python train.py --dataset="photos with spoken descriptions (Open Images, Localized Narratives)" --method="moco_v3" --conv_stem=true --width=192 --temperature=0.1 --learning_rate=0.0017 --shampoo_beta=0.95 --eps=1e-08 --precondition_frequency=32 --adamw_lr_other_params=0.0011 --ema_decay=0.99 --max_steps=7300 --batch_size=64 --epochs=2.3 --warmup_steps=1460
Rows from block 2 of a small self-supervised image encoder, named by matrix and row number. Rows with one number belong to one neuron. Each number is 500 + 25 x the weight over its row's rms, rounded and kept within 0 to 999. All counts start at 0. Numbers have three digits each.
After each neuron's rows are labels from the 100 images, of 14976, where the neuron reaches its largest size: "top examples" is what is common among them; "patch colour" is the nearest of a few named colours to the mean colour under the peak. Only what is clearly more common there than usual is listed. The data: photos with spoken descriptions (Open Images, Localized Narratives).
# u: gMLP up (value half) (model.blocks.2.mixer.u.weight, 384x192), inputs 0-63
# v: gMLP up (gate half) (model.blocks.2.mixer.v.weight, 384x192), inputs 0-63
# out: gMLP down (model.blocks.2.mixer.out.weight, 192x384, transposed), outputs 0-63

u.287:521509486477559564495497535546548490518464486516484507507482514454509513505510470489501485528471436532467484503506501515543473445534485526467504504524511495464491495501532486485469516477471484
v.287:500473522521498482481498466521489494490513514523511523496499519464498516514492506559467491481490497533459481506508485494554474496536506481495544418483483488524502523508548500511531535501524531
out.287:492498499529456508484529464531510522518437485468447496524516471469478512491486475489488497444509502486521437532468479464458491463527503496512514513460472492490527476500519528511488502490513488
top examples: text has "black"
patch colour: black

u.45:482446462573498493491464492477552505505538449506493469518502496488494452497475458534517531489509497489467497473458454500479508486482498508495501485499478461543503533534483497451515482522474522
v.45:547459541521512473457512478496548481504529465470506456495479526548521531517488513478499551518476470549490517468516473501592580461468476499509470479511528492518478492484541496524514504511488524
out.45:566514481481520525466500497479448493533500495450528495515486535528509485477481523495508471496488516472469510535516517507523462511476535532517470545477526519534497482459485542508529525544470476
top examples: text has "sky"
patch colour: black

u.239:524524564490425492479514478552494506505477494511508504494562485505479478532478456515498487540466475472506486519489482480507455510509474461511521482489513449505487458459485499513493526467477537
v.239:499540511462549502495527521486487510477538512490500530491536492499496468474488491512515529541497535444457477472512507512498511507518520494500483475506499508528517529536591488453527476521479497
out.239:488477460529561493501463509513500505537494529524504497484456538504496514452503503465489521492491452502498515483507527498492515488530509535451529472498541515507497459538503525493478472547500481
top examples: text has "sky"
patch colour: black

u.7:449499492525510525505463518558506497499495490508511470523467494510497479492499469486491510473491476504472478494490527525497502536477541508479503521495498496522523532504507465526496533475534516
v.7:490572536505505462531462515486508511524498507529442492506551474487521516492515515434517451522502491489493511517483483474502537476519530497494503511535490486493479529466528497493501496450491514
out.7:450536466477472464512495516489477569508477568505475522484495520502502477491494500474493504520504523489509531515519476505552541488471496471510521518482494477472511547476445557460460472498509478
top examples: text has "sky"
patch colour: white

u.51:456521480568513496513532474484513507485498496474511476535462443486528523530547500482467492515519505489509523524522498498496470476474524504503487496483510479508490522533530490509505495459507542
v.51:498489479473492466512465491462477500542446499506498467502454521480518506523519506437472504512515535486464497516506462492490535489492466481461525483515529479478522500514506502516489502513469478
out.51:483514492438481476490486479553534503533528514499496510491473513507500507507496518487496548488466500523484509485452480499486511462504478499499527463482507479517455522552531505486512471513531485
top examples: text has "sky"; text has "trees"; text has "buildings"
patch colour: white; cyan

u.242:562538469512515458469468487515481490492512473492503506489484483512531510515497467462495499519544511446478486503518472510468505475521469518474506538517513517496478499491475503524472517516499430
v.242:462483479484540540490522526475504521474510490512483502507526495532537521498467456543567474538475525508506507532490512510513497498532476496475484509498478519540500510493482493491484495509501506
out.242:491535552515483478506502486529494492500478489520497494505534493476489523546526510518497460488477456471491496478531432510468487525513519536463469490501503499453483534505521487533528467537481511
top examples: text has "plants"
patch colour: black

u.50:478499486492495506460460519530519506509467553477542489514485522495518506492546493467504540519496510560522532530501513472488477489500441519543494488522459501524526483517445498496499532504476522
v.50:526483505511478516570464522535522467527504512477474477540477519516524549503500516481553547467498506515468481504471526476513474513513501509527485505480501478489503561539500487493501509520507500
out.50:503474531505480476547514493543460522520494483517513486505512486440486461486487476507459540464459540490510479492510457497480515567479538484478540499482515501514519494485499497485441497480494504
top examples: text has "sky"
patch colour: blue