config.yaml
arch: "gmlp"
model: "self-supervised image encoder"
dataset: "photos with spoken descriptions (Open Images, Localized Narratives)"
train_examples: 203450
image_size: 48
crop_scale_min: 0.3
horizontal_flip: true
color_jitter: 0.6
method: "moco_v3"
norm: "layernorm"
mlp_ratio: 4
patch_size: [4, 4]
conv_stem: true
layers: 16
width: 192
projector_hidden: 512
projector_out: 256
projector_hidden_layers: 2
temperature: 0.1
target_momentum: 0.99
residual_init: "none"
optimizer: "soap"
beta2: 0.95
lr: 0.0017
beta1: 0.95
shampoo_beta: 0.95
eps: 1e-08
precondition_frequency: 32
max_precond_dim: 1536
one_sided: false
adamw_lr_other_params: 0.0011
grad_clip: 0.5
ema_decay: 0.99
steps: 7300
batch_size: 64
epochs: 2.3
lr_schedule: "constant"
warmup_steps: 1460
weight_decay: 0.0
adamw_weight_decay_other_params: 0.05
Rows from block 6 of a small self-supervised image encoder, named by matrix and row number. Rows with one number belong to one neuron. Each number is 50 + 15 x the weight over its row's rms, rounded and kept within 0 to 99. All counts start at 0.
Before each neuron's rows are labels from the 100 images, of 14976, where the neuron reaches its largest size: "patch colour" is the nearest of a few named colours to the mean colour under the peak. Only what is clearly more common there than usual is listed. The data: photos with spoken descriptions (Open Images, Localized Narratives).
# u: gMLP up (value half) (model.blocks.6.mixer.u.weight, 384x192), inputs 128-191
# v: gMLP up (gate half) (model.blocks.6.mixer.v.weight, 384x192), inputs 128-191
# out: gMLP down (model.blocks.6.mixer.out.weight, 192x384, transposed), outputs 128-191

patch colour: black
u.93:48 69 36 57 27 37 54 74 26 36 67 35 69 46 43 26 47 54 76 27 15 53 46 51 70 40 55 29 40 40 45 55 42 64 56 49 45 55 57 60 86 39 72 49 88 39 47 52 40 56 44 35 54 56 54 27 71 23 40 63 69 75 40 67
v.93:24 55 44 59 42 48 77 49 73 50 79 55 50 41 58 36 53 65 58 30 41 54 65 69 52 42 46 34 48 50 42 42 57 59 65 73 85 50 53 54 49 50 49 50 75 04 42 42 48 62 55 34 36 28 43 35 30 54 50 56 65 90 73 62
out.93:58 73 44 63 75 46 62 55 41 47 56 47 50 44 15 45 37 68 64 33 60 46 45 69 40 51 77 57 70 55 40 43 60 19 46 29 42 57 43 55 45 63 48 38 76 14 55 56 64 51 37 63 47 34 43 24 62 74 62 60 47 51 42 23

patch colour: pink
u.286:66 63 41 60 44 37 43 28 38 49 33 40 56 41 50 53 42 48 68 53 80 46 73 68 49 43 38 27 53 58 62 15 48 51 32 58 44 32 66 48 77 82 59 50 71 20 67 36 50 53 38 33 53 82 42 69 48 27 49 45 41 51 53 53
v.286:54 47 49 50 55 40 80 72 75 56 54 76 45 42 68 71 37 51 45 21 45 84 49 57 77 76 48 41 61 49 52 69 42 67 19 51 90 48 36 44 57 53 48 38 32 55 39 57 27 61 47 53 49 56 49 50 50 41 65 74 47 20 64 37
out.286:55 57 59 40 62 54 50 11 38 50 63 49 48 39 62 48 45 09 31 51 31 85 63 27 72 53 62 53 73 55 22 67 49 51 40 60 43 43 64 63 20 66 46 63 37 81 50 55 39 42 55 43 46 15 21 49 57 81 69 55 50 77 63 52

patch colour: black
u.152:23 46 63 67 76 48 44 36 33 65 35 21 18 48 58 95 67 49 65 80 64 37 40 43 62 54 33 73 44 66 62 33 36 56 52 43 46 16 31 34 79 41 57 73 63 55 73 56 59 73 46 53 54 63 29 51 66 41 51 31 51 77 69 46
v.152:53 39 64 69 58 78 26 46 79 40 66 60 43 50 46 56 31 64 44 42 64 48 52 69 23 34 42 55 34 55 47 51 05 46 56 64 78 67 48 44 60 40 78 53 50 72 47 63 48 48 63 55 66 56 62 48 67 77 09 58 60 60 30 53
out.152:53 69 38 38 41 59 49 35 71 42 53 76 62 63 38 42 55 32 50 31 42 51 83 63 47 34 42 62 42 26 36 59 58 59 74 66 67 83 43 42 24 50 09 26 44 54 12 50 55 23 56 33 68 40 57 27 37 46 79 54 23 38 49 35

patch colour: white
u.142:32 59 44 62 48 60 58 61 40 41 63 44 38 40 28 55 44 65 59 76 56 60 30 41 81 11 47 34 44 40 66 46 57 53 71 59 69 61 56 52 32 20 22 42 54 53 50 50 78 50 41 24 45 43 46 48 76 57 41 31 44 68 42 42
v.142:44 27 23 66 57 36 60 64 50 29 75 58 63 82 60 72 53 53 65 42 35 53 54 80 75 62 49 46 46 60 48 72 59 36 68 48 61 43 58 51 45 56 68 45 71 76 18 36 52 38 74 69 61 64 56 49 48 46 61 60 77 42 45 62
out.142:46 67 55 46 59 53 54 69 44 31 43 60 59 76 70 49 57 71 40 93 51 52 50 63 43 34 50 38 50 25 63 42 37 45 14 50 53 56 39 56 24 36 37 30 41 56 50 30 50 38 39 05 69 21 57 44 54 47 79 34 67 70 52 48

patch colour: white
u.357:47 60 66 62 13 69 30 26 66 63 48 51 57 60 53 29 75 50 51 38 51 25 59 36 65 39 46 29 51 74 46 54 56 39 59 67 30 57 77 58 30 59 45 57 41 69 32 55 35 19 65 61 42 50 43 16 45 30 49 18 25 34 71 70
v.357:26 54 38 42 32 35 54 53 11 48 62 53 72 16 64 53 55 42 51 28 69 53 60 40 37 65 57 71 37 14 63 39 60 59 46 64 55 66 33 53 42 57 53 44 52 47 39 70 62 46 62 46 77 50 11 48 48 47 37 45 08 58 34 71
out.357:35 46 55 48 69 44 55 56 37 50 55 36 51 71 83 70 47 54 65 49 51 60 36 30 39 33 44 73 53 55 54 49 42 84 49 38 38 51 65 30 48 17 53 57 55 43 70 53 41 34 53 29 46 68 53 51 42 26 70 78 71 64 39 36

patch colour: pink
u.206:57 19 60 57 60 32 49 35 56 36 78 51 44 56 65 44 48 29 70 44 47 42 46 39 46 41 33 94 51 28 58 43 54 40 36 56 52 65 12 49 55 74 42 37 40 53 53 54 53 58 84 48 16 52 55 48 61 73 78 66 55 59 71 47
v.206:56 65 57 19 63 48 27 47 61 60 51 73 27 36 39 74 60 53 69 49 67 85 25 60 55 23 44 46 47 40 57 88 55 56 33 50 48 38 16 28 65 65 33 40 30 61 44 44 67 34 69 84 76 44 57 58 36 63 37 49 66 50 51 29
out.206:64 83 59 51 57 56 44 72 56 87 41 52 40 71 49 46 40 63 41 26 53 52 54 69 52 40 50 56 70 41 60 85 59 46 67 48 60 42 74 31 51 46 66 66 41 61 32 36 53 59 27 58 46 37 43 44 91 44 00 60 44 58 74 68

patch colour: white
u.332:73 56 58 54 48 43 68 68 17 56 68 54 40 71 47 37 77 66 67 24 59 65 75 45 35 63 45 37 52 41 38 43 40 62 29 46 41 48 49 31 57 56 36 34 75 63 48 25 49 70 54 53 30 59 58 80 38 50 46 54 37 45 57 59
v.332:29 58 56 39 54 38 40 63 65 73 39 47 80 50 42 41 60 77 46 24 54 37 11 65 62 55 65 65 55 31 84 52 60 92 79 63 66 44 53 10 53 20 47 24 55 40 45 34 52 47 63 69 66 80 73 58 52 35 53 23 55 44 72 40
out.332:50 43 36 74 69 65 41 50 53 74 38 23 79 76 60 24 42 32 74 76 69 62 56 63 56 49 55 54 37 42 34 56 33 27 63 73 78 40 66 67 35 61 68 57 40 52 38 56 55 78 32 69 43 63 30 68 21 35 55 52 50 84 54 47

patch colour: pink
u.324:27 80 64 55 48 47 58 52 49 70 65 50 40 66 45 40 34 50 44 60 60 62 44 53 32 71 69 47 43 42 49 77 47 52 19 26 51 21 65 22 56 37 57 37 68 48 51 52 30 56 41 39 44 55 53 75 51 28 34 49 43 42 60 38
v.324:47 36 67 56 57 11 42 53 50 41 56 48 32 64 35 43 74 65 57 60 45 51 65 29 27 90 45 41 65 49 61 41 66 53 46 47 50 64 60 79 51 58 37 63 39 62 38 35 61 37 64 62 76 43 57 52 74 54 59 84 31 51 67 33
out.324:55 56 45 83 45 67 37 33 58 67 48 64 68 48 59 46 49 19 47 42 19 66 50 39 67 23 60 52 44 68 62 57 38 63 52 46 68 56 53 75 34 68 30 59 20 66 24 68 51 07 61 23 57 56 64 57 69 56 53 43 39 23 20 39

patch colour: white
u.131:79 41 40 66 70 60 40 40 69 48 56 39 68 35 61 77 78 54 55 38 60 45 40 35 46 56 57 83 39 53 62 58 32 45 56 39 47 66 44 42 54 86 49 53 37 54 43 55 52 44 30 42 34 41 76 43 51 38 37 48 50 00 49 62
v.131:40 69 45 41 67 46 50 33 42 43 31 34 52 37 09 43 56 59 51 35 80 37 42 41 72 57 58 20 58 50 45 54 55 53 22 64 23 33 45 55 46 77 63 48 47 39 42 32 71 60 83 18 50 53 59 70 56 23 33 55 63 52 60 71
out.131:72 26 45 56 50 61 65 71 69 46 29 51 64 46 57 83 53 26 31 63 47 34 60 62 60 50 45 33 61 43 43 54 54 52 31 20 31 44 48 58 51 36 44 44 23 51 69 42 58 57 60 49 43 41 47 53 18 52 65 30 45 50 22 45

patch colour: white; pink
u.124:79 49 54 45 56 54 61 33 26 70 38 53 51 60 59 33 46 69 59 39 40 74 51 48 53 61 57 35 77 63 31 37 61 72 36 53 51 67 34 60 65 36 68 54 43 32 54 24 53 42 28 40 59 42 41 71 29 53 48 43 52 35 30 57
v.124:54 75 50 32 46 48 86 45 52 72 88 91 42 74 44 44 40 63 30 62 46 56 35 30 47 60 36 22 76 55 54 35 54 32 37 48 49 73 81 30 63 57 50 47 31 42 61 56 64 35 78 52 59 63 56 53 62 68 39 46 40 52 44 64
out.124:29 82 35 38 48 43 57 39 57 28 65 46 54 57 53 61 54 63 43 44 54 59 50 83 43 34 76 61 33 55 85 51 51 21 41 43 54 69 74 70 67 77 66 51 35 40 60 72 56 73 60 67 56 34 45 33 64 58 55 59 65 72 43 52

patch colour: pink
u.383:41 17 52 19 51 71 31 48 67 42 39 49 44 76 55 56 65 58 67 38 54 45 25 68 61 55 48 32 48 67 23 37 55 57 42 47 32 57 41 76 72 45 56 47 54 51 61 46 51 42 37 58 55 55 49 51 68 50 35 93 52 53 56 32
v.383:62 38 54 56 60 49 47 62 27 22 20 43 20 77 69 65 63 47 66 52 27 51 55 55 60 31 55 39 51 55 54 56 60 35 61 60 42 59 37 60 63 55 43 54 24 46 72 66 74 36 25 51 53 33 55 51 43 57 46 49 55 40 61 25
out.383:76 41 61 70 60 50 45 37 35 53 58 42 61 42 27 51 66 53 50 41 25 28 53 38 37 56 26 41 50 58 70 96 58 36 40 47 50 66 35 50 61 66 72 67 46 52 11 19 48 72 46 55 52 40 36 56 35 48 55 31 59 33 45 73

patch colour: pink
u.199:57 51 54 31 24 19 30 43 45 62 50 30 51 70 32 24 56 49 49 52 84 69 72 38 18 49 54 60 58 42 09 37 56 50 50 31 93 46 71 45 40 49 53 65 68 39 42 24 59 26 33 94 40 39 25 61 27 46 45 31 51 60 54 44
v.199:60 53 56 53 58 56 58 44 36 00 51 64 42 48 54 28 81 34 59 43 41 64 46 64 86 24 60 42 32 63 39 43 78 36 47 67 46 37 20 58 51 50 47 43 62 82 62 39 31 73 58 55 58 47 35 67 52 39 62 63 73 40 69 63
out.199:59 36 58 35 63 40 31 49 67 64 63 56 64 48 58 57 24 46 40 74 66 55 46 54 57 63 57 46 56 77 64 68 66 43 67 36 54 66 61 60 46 62 49 52 52 59 41 72 51 53 28 18 52 17 37 23 76 57 65 46 51 37 64 67

patch colour: white; pink
u.320:31 53 58 29 62 38 36 88 63 57 75 49 58 25 79 38 74 20 34 45 42 37 62 60 56 39 45 56 31 56 48 54 48 66 42 57 36 57 61 23 50 61 53 62 49 54 60 29 19 61 55 56 53 60 37 56 25 70 41 69 61 58 36 45
v.320:60 26 58 38 30 74 43 26 74 69 46 64 67 57 53 37 47 72 54 33 65 47 67 52 51 63 61 39 46 42 42 62 36 42 30 39 56 51 49 24 68 61 69 61 58 51 37 52 24 78 75 66 24 53 41 33 42 35 47 36 47 65 59 54
out.320:43 49 83 46 38 53 34 57 47 50 20 42 54 32 61 74 70 66 45 45 44 69 24 51 77 58 30 52 52 49 31 29 67 45 43 33 54 84 38 71 41 46 36 55 40 65 36 60 40 17 69 40 45 48 45 26 58 48 81 62 59 59 70 72

patch colour: white; pink
u.273:59 47 41 29 71 49 69 20 47 48 36 36 31 59 26 96 34 63 62 22 61 52 38 47 62 45 42 40 63 63 49 56 25 55 50 49 51 76 53 38 19 43 17 52 28 34 37 75 51 55 43 55 52 31 50 48 46 51 28 48 53 24 47 53
v.273:80 34 61 35 28 65 59 64 67 32 34 62 52 31 58 56 68 57 49 71 93 60 25 32 33 26 41 62 61 28 74 77 65 77 73 58 51 36 48 67 22 55 16 26 35 42 45 54 45 47 58 42 37 39 41 39 44 54 60 66 53 58 30 63
out.273:43 50 22 57 39 61 47 60 65 35 35 43 49 73 45 37 37 58 44 55 34 52 56 43 52 34 34 82 41 25 37 59 38 59 42 51 48 34 52 62 30 17 62 15 45 59 64 37 40 58 47 33 58 80 49 64 60 30 47 40 23 41 38 52