config.toml
horizontal_flip = true
layers = 16
projector_hidden = 512
projector_out = 256
residual_init = "none"
max_precond_dim = 1536
adamw_lr_other_params = 0.0011
batch_size = 64
warmup_steps = 1460
weight_decay = 0.0
adamw_weight_decay_other_params = 0.05
Rows from block 9 of a small self-supervised image encoder, named by matrix and row number. Rows with one number belong to one neuron. Each number is 128 + 32 x the weight over its row's rms, rounded and kept within 0 to 255. All counts start at 0. Numbers have three digits each.
After each neuron's rows are labels from the 100 images, of 14976, where the neuron reaches its largest size: "patch colour" is the nearest of a few named colours to the mean colour under the peak. Only what is clearly more common there than usual is listed. The data: photos with spoken descriptions (Open Images, Localized Narratives). In brackets: how many of the 100.
# u: gMLP up (value half) (model.blocks.9.mixer.u.weight, 384x192), inputs 0-191
# v: gMLP up (gate half) (model.blocks.9.mixer.v.weight, 384x192), inputs 0-191
# out: gMLP down (model.blocks.9.mixer.out.weight, 192x384, transposed), outputs 0-191

u.132:094109121090146197094124151099180105174194161147078080132124117154124149113112079146166100174113128137124121113155137144093140079125152113091108105145151167061112159162083093111129163067177140073082100132106144142150108167129122102141142132112085186121162178203089085153124149142099121139116169130151150065173139163118086110132138152182093141117123132090129119131080129138102163068124140164193106118128122130139129136065137088130130101094106163106124186092116128098130129156162158107128174099070159178167120139129108171147133085136082201128085115127102043186148104209131122198
v.132:122104167104122124076099142168128055121132166112070125178059102076146154143166174150116138164087143115184135077098118076179181142143205160212188102147159131107182159174183108095142197123119151146083146086152133116108120175094077066110120110076100126110163110124167116161102121158110125119106110152106093112129152160144131093096071143174142097126101123113114104210154095162144099148124080095151112106086108142068177140135121109160195141077125105158159074135139132118098155096113077078088137167113122158095143146119136096100123092107088115108090132116106112114165160103116099134
out.132:120133083139156132109147124160123080101054131152150156134188132148157143168140175143142150072099115164161171090102156155134211113110123104155162159116126060174100066103156148116120157098153101154180162122140142081107153107190098109084112160166095065089119121121141092097112114129163144123155132102167134138076106083168183115130138157148129126197141134162140077124153134145148078146166137142091130205128133116107094126155140194124129135209101164130119131113168161112154122124119078095101084179159096117147123157129162188110179182102149102175131133127144195078103095051161107076
patch colour: black (36)

u.222:140100100148154183150083103117142115096140094118123164174134109119107136111119149066188115174118116145091150119139166113173148124135102172136150173180100101138154115123148067128122206085120146127145146124150195073080149159116138108133076163112093133187158127125096150149134137181127057091153096160134079105092145132185171148126136153091146031164114131191098146086142116062094162086142130111117135099150121127156156106102126139141131122166140101119101146192083125049074111136113125077141152088119141152104122178107151075096119184146181167195141132155141132128090161130075064183
v.222:144115125129157155089150130101170128120103105136119063184112150171116146121070140169101193100110136110115119132178137141109134151067090146119140108145098179145138121120146090139053199093150104116149144117120137045207113102100157069187106136160177118161169115167164117119081105150150138108107084087089089094099152129093139142113126145117122155110054090149154139089138128085225145109106108075103172100165130150114165147109137114057094173101173127147110094172067135103118088131103115184131145084141150091177129107115156158156108107116149124091056142129067150187098127128082128123
out.222:172129138124132116076187128099143101144111110137152106131141146196128129114121124160126144066117088097151183120139128132148190156066079090170170179155118170097081211121108135126195035196189097130139135166123137153146188138127165112059066126102148145112138127125154116122139114110165133154143126113138104150104141084111116167137103120119114144197122089060142124130139117167139090121133116193107152180117141149085134139123109162090153135152102095133093112119165130167147138140170121151130129228133095146187174072194084175137142104209091090135166165144094126160129107124128117124
patch colour: pink (39)

u.329:158134113114134134161110112143154111119149101177128126151137128090167161083112105113125166144177230130123091082172073072140147064181129133137084112160176143114152109134113138134169084086165102104113075144100138150110137118125095126191085129074153061198128093142087160137149133149140141163102199106139149111104111141124091177161170103144084080136176115088157113119137094158123128160136122155147150121178114137127115060082130158137146122136180208141112098102119166112111154099111145148116094100143148118132085190191033183103125076152150093168126182093150111165125111112170115182
v.329:114068167148080097102156133102177099129125199102183055090168140111096158108096120110114135169122137150141165135084100054127070140092117192144136114125132123165098150157072140105044105120105168122083091178113138106074120174135089138085141177115119187126122143087136118119114109098065175139183125176130119100089054153155100080092098115126120136142085119109127090080166165171123134176139144124175109138136098059131106101121124143126089163124165107191121157118137113188110108114120123167161105097099115182075132179149143137148115145061085148099075134161115152111132092113174142148
out.329:075080116132143109149143130175129060166121159145114132056200080105095057114110143053113105053138095120139158141133136138116086159138158082114135099115096105145097118149119049120099132164148158137193129114148142116089141129177151149094135132153163175096145149071164036178089146136093074118155101103091144146121141156085159155141110111128171169161146144093127158156170109133082131112097126082133080159048124125130141144138109158096120121114159108104137127122116112124111089116123114093145134113115092134121113082094179141147177155119223128085182128126062103118116156055084180156
patch colour: black (34)

u.107:130173123163111144150141147108158182137123152131144209070121152146156124177185166055104100133162170118132101182113126113056105089143064189163165085177101141094074213069132106107184148126092099116096140135108147120126134129139135137076103095092133126066137177163163147121119062091143134092139106134141140200154174096131130103166132182112127185092124141093121122117098120200071078130083086129136135127141084157113116217105161045102166108143160130117135191099099108117143112130125152154117131116135152174157111108106126171130136099146096112161100146112104136147078142124135118142
v.107:093154142107103157120110156131124163181098090125139052180080111126163120154080146094134130140155123114152120149128107119170104086171113137126171176124104159099146179144101028154079092200099166101169115097068154138054146093122096170170149146186184103126086067182104133160115189135112194099153144126100132080094155107141130116144106145171134108050116114159152086124073133123154078150127135096131090104128135056099115168104120131198144128096139138117105088147136084174119157179165128092111157151132144127051159136155182139105127102155123092097123142105130149120110087128124089098
out.107:115089095089084080137102155162133091148134134133101095085025100114173147091056032160135121117156162131155088153143147074172148163166091108094093174092139152137163125162077128125138174140187124176170149139143101104093128150096133096155206182055203150124110106138134193108135127138123159149138141112145112090135112121057111126148112102129120147140092083102154120170109162085124113099181093081137134109141069181163103137143102172140143122115072093088130132108106106110187161181121094080151124138126162096069119060114141113165130108131111115145168128130087102137139136128156158123
patch colour: pink (25)

u.48:073104154083096161047125135158122107089101075110128100191122123084130055115102090124130086084134141182136126073162168140083107084111151124115176109138215136092103131131155140150141120140159142156104093134180167120131124115162105159090101151175137113113163091130150162139117179084165165195159127116069140116079059150168154113168153137163124102191166124115058122120097134081156151094156170134100148090140157086087099133142146124175078097104140110129113142151215105096135160135183118165106141155160076134174131136163120130073127164143152145175085160132127129113178069133127168118
v.48:078075107083130121131118153123104129164079120141133118181118143067111181167111095145060067178150130151165122127084077127103154123112084101164109079127063140142178114066172148131087082134077076126149126166118167086095172118103143156158080184145084151142119132193133171124089111078132165108085116103079082131127108111149114075134168132135136149145133160079123164152133186102077168097112133110139161129146045135105091071126129154146124163155091133168197139108113120122161168131110076136189136102094153182162096103119154112198152145136091127165132163143139097165131080171121104134
out.48:137120111163144152149183117091117164140149180104171137138141127084108148156086151151139132167166188072146124064106124133091138166154114134127127139096112159154117102125116115136106117126110154117186196131151123171118145144130126092204110140176159088133094152084114079142147166149134205077094068192145148139151208192097182082141056166086105122117110130120118103132157174150108137110124114149143146109112164135161114117113080210150134126195107112114060122149112113131128131110051086144139150103123125117112126201106159086105119117130152120153099113150163121099010126088097085098
patch colour: pink (25)

u.175:152144123076147150147155073115155144130107077053133145082088084101139172146095147141071105164158216083071085122148173119069136126149099087068122144130123148162139148115076156125083126126127074152123123108177158150175175137202106106131112103132139134109165114135146161117195163132204162086097096098117205112157119144125079058107124150087093102115126152122136122136151157112141154135112127165185094120132141141113123169067125179061153158113124116199112128112141158108156174142084139170168074153130147100088114158135143096122083161107088088146139144075137125108123194113158117091
v.175:147104146116142138168142153139055146131155115167103124090127171103142122153128170136077139128126144142117098137124130128180168158121145095132194119126077092194121107107124101142102120091106168148137118080090076100156088155091127109110116144064161151178056091126110170134154164097084144127156095107140135128135135141152070145131173099072064076072164089097171039149195110120142100117172105123091140141119163107175137043160100133102171155127127129097137102144147071057089067163090105112174106122156122101142181187186172125109122100135130137110095089188133145119160163134098093114
out.175:159131139126122122160042103087155102183149199138165137167131134196057123074097090137125083094141119135108163102157092172130167141152155155136098108121146120138152111103153160134148124065166096144136147140102143078059089082102152148057130107151141130146110168159112164190127094140097193065180146105093112075075160147120117074094144103164120125129154041123104119153159143182147142086143135091095148138131144138099180087161090157121139109160159087155112144084154117082066110192169149137097125186143126102133160179140148113115152124130129119116166138121158140154095094142051139166
patch colour: pink (32)

u.135:141095102115168140152134157092104128152080134187119121118136100162108162103160099103090161119164121119114154183101120072154168175107095134124085141119139133116102182101061126084215147105141083131076141067079180124134126147096132152081121165149130120127153084094155140158143154042175109138136080151190103134088087119180134144104210170170162105150116153155089185129076177148157155139113177103128117176160114124127170132141105136174172162139165101151150132143099125054126108092071131159061184114106071109116125131150078153132142130111112103146161137134167112135070144122079082152
v.135:166133107136105140095146109116131167141098107113134176089114184154122123145101127166095086117105128200110149107205112089094120092135113151174191183132152206126189085157186131188136101092081130219153149079122106129114101178113106130118163118138171101071148119117145117124117186151144149176113107146118143118154137117150122166172087131190130107096091151162112120153081147212131154114078139140180120124149205121103141062086142136110101119172131129131112058085143110124173110138140145118157160075133148124129114125094185147085191169131127111150107134207144159077160157121138110109
out.135:190139156162144158143194165102113074177111122119162155094156137092190107104161105155152152192099104101106119109164117147087092102121170119104113155102115123152105053129142154177130125107156125140185127142149066146153096127137122121144175135104102103151170143177116133095140187173077116121146133078127093147183140135095100122129175151167082102146123147161132125147177160104106086142125081097143116187076130169099086138154125211108068178135097117084118167193120108162129085180182111134079145084111174087096134129122128135154163102199169121170136156099072172145174090103145147175
patch colour: pink (29)

u.191:097107100176180205121159150106137142159066088146161153129061169128129088132098095132115173131091171114115115155151100174146153174123086099098124116108161148102150127101146136095168128106104185161121113114163098141073084152053077164152110123132111136150158163103115163137141099092126116120165143218168108116134117168137193142120169151161138155051199134131132129135134190109132141161179104156095044111127147121153138149101154109085146132139116143108169171182076140178118186177153146119158198105130128104148163113093092143107089117179041119140096090137122110171129127088157117120
v.191:087159157136138086134139161117168105117089189159146185131080076103178161140071114135080174150115144123069118183189139055111171090153148187116088111127103128113148098113117142101217098159111113106199185111165164101121137108147160097158087121134111129116153145190161091096087096151156140064131219159142055124182138140090121141139123106144130162124100059115110107130124144102095132176137135157099189134151193131112145150118160167077163090114146145121073086118067123172148163145123170137084071120123149102155114174118119144092136121087113164124136133145146127089122131104133096112
out.191:055121137124127162121136147171129131133141133111155135076150123137168136111114142184127146098115156092154051158083091134073085147136082163182121126118115124129138167124098127149141110163178135121146126147131199094102163088118151114154155156128194138161121117152171126187147117103093161087094145091137154185098095161082157099120176142123140181133114083099212092218131115136091153115090127145108158149127127123116094213201053086182127108143164153155126107086099173089120162177095090137124140134082167117138085122175102133118133176134086092084179105141179065117115140144136085121
patch colour: pink (29); white (27)

u.342:141136133159127140104126106133090074054141114092147163102095137097147094101139210115073101150116164176150131085087134127121123110092100147199104159099168109130171108100085111136098177154119147126113115127183103089090111087169121133137146183116158149183079111136130133123196107133091112118218114154085153116109144143087090148160160045122140129139125198087089100154150119101175156173116126099165146169114040120093095137176100139168199129160135113167124214118051118124113123106078157135112155112114139167131145108084138173152129120114104095127150113120096113148082131117175089085
v.342:130145093119093146165130162145156135078095134124117138120134109151152138091159132083136135063126100078093170100122115111193128151171163174149084138105211171142045216141082143172145148064174147096125156149122122083080148090150106126127129119145166130097172124076124143126138113170104082150129157090107116082139102129130121143136129080175169072126122136159092171080160126157077094114185095143123154153191058145085144145130141120053077098119155109089117133129158090108151156160164149185112148153113092116124076209066139189122099132096094099134134130131121124110159176111114142173
out.342:150166192143219116085127184145135180181106138131092103118186132129190172125180080127129136141160119050148105141109150115185159144147093119198149127121120139088173087082168140097118094123130132144126172129091164141177095100182177124136099169119157172090153185155165072115152101127120111134081140115075118102117117053117194139193091101084166114093086160104099135108112120151113151118140106121097145102130105085126114163111093171097079196144121134137146137180126131168183124163162124125102124106117192141156113123126125137159149161134159120088128089156116175158179127203104145125
patch colour: black (37)

u.86:157181146044113115130096104097140136146108142155129098119132078138121140137122166120136132146127120136098135142124100144161140056154126122143111102104076138122180176130139125097117111140123085065144196146096170106197153145136147084108120148141147099124168138187132131066158123144114109071128129113106134144143136112116128138087052105124028092136075123149148061074111097151152139127139110143149176117173133132150122114124077085134134131128140111149104097033088151113062129121146071114100092052187131142175171130167071139161220099143169097139104121106131176108140109106122043174
v.86:146114128076140116105071121087163123098145141141119152096127087124098174141122115116096104217140108099115134158099106088141193080119144154137095137144151166054162175108120106113150116107131072147191169107144106088112139129074168106144169137103112089079196088128156170118132124094173178164130115119069158128051076142149131112149147079140133088163094173149175139131141122144131119155176088102103199082124149137079085172124078148096108100072130098168111141144085097127125142157146183141106162131103137135212111068126175101150109098174141162148084127099117138107079103126205098129
out.86:119183149091160153121138123114137087118174146077164208081132143142142179135150115152093119146106077127113075075139128123154166164108146147157126147155170069087055154140089111105106132102165129165189152169114135117087058156142100106149121089055153168130114100098128138151128138109168165070102062075153113126084124136143135158176158184109134138155088116142125150136221078137151126133197129131088144134087161109083158100143186187123101169083120140134086130081089073133150080142097141166128123184113162176099093101112128202104130113118107126129113148153118162124138062157121123143
patch colour: pink (25)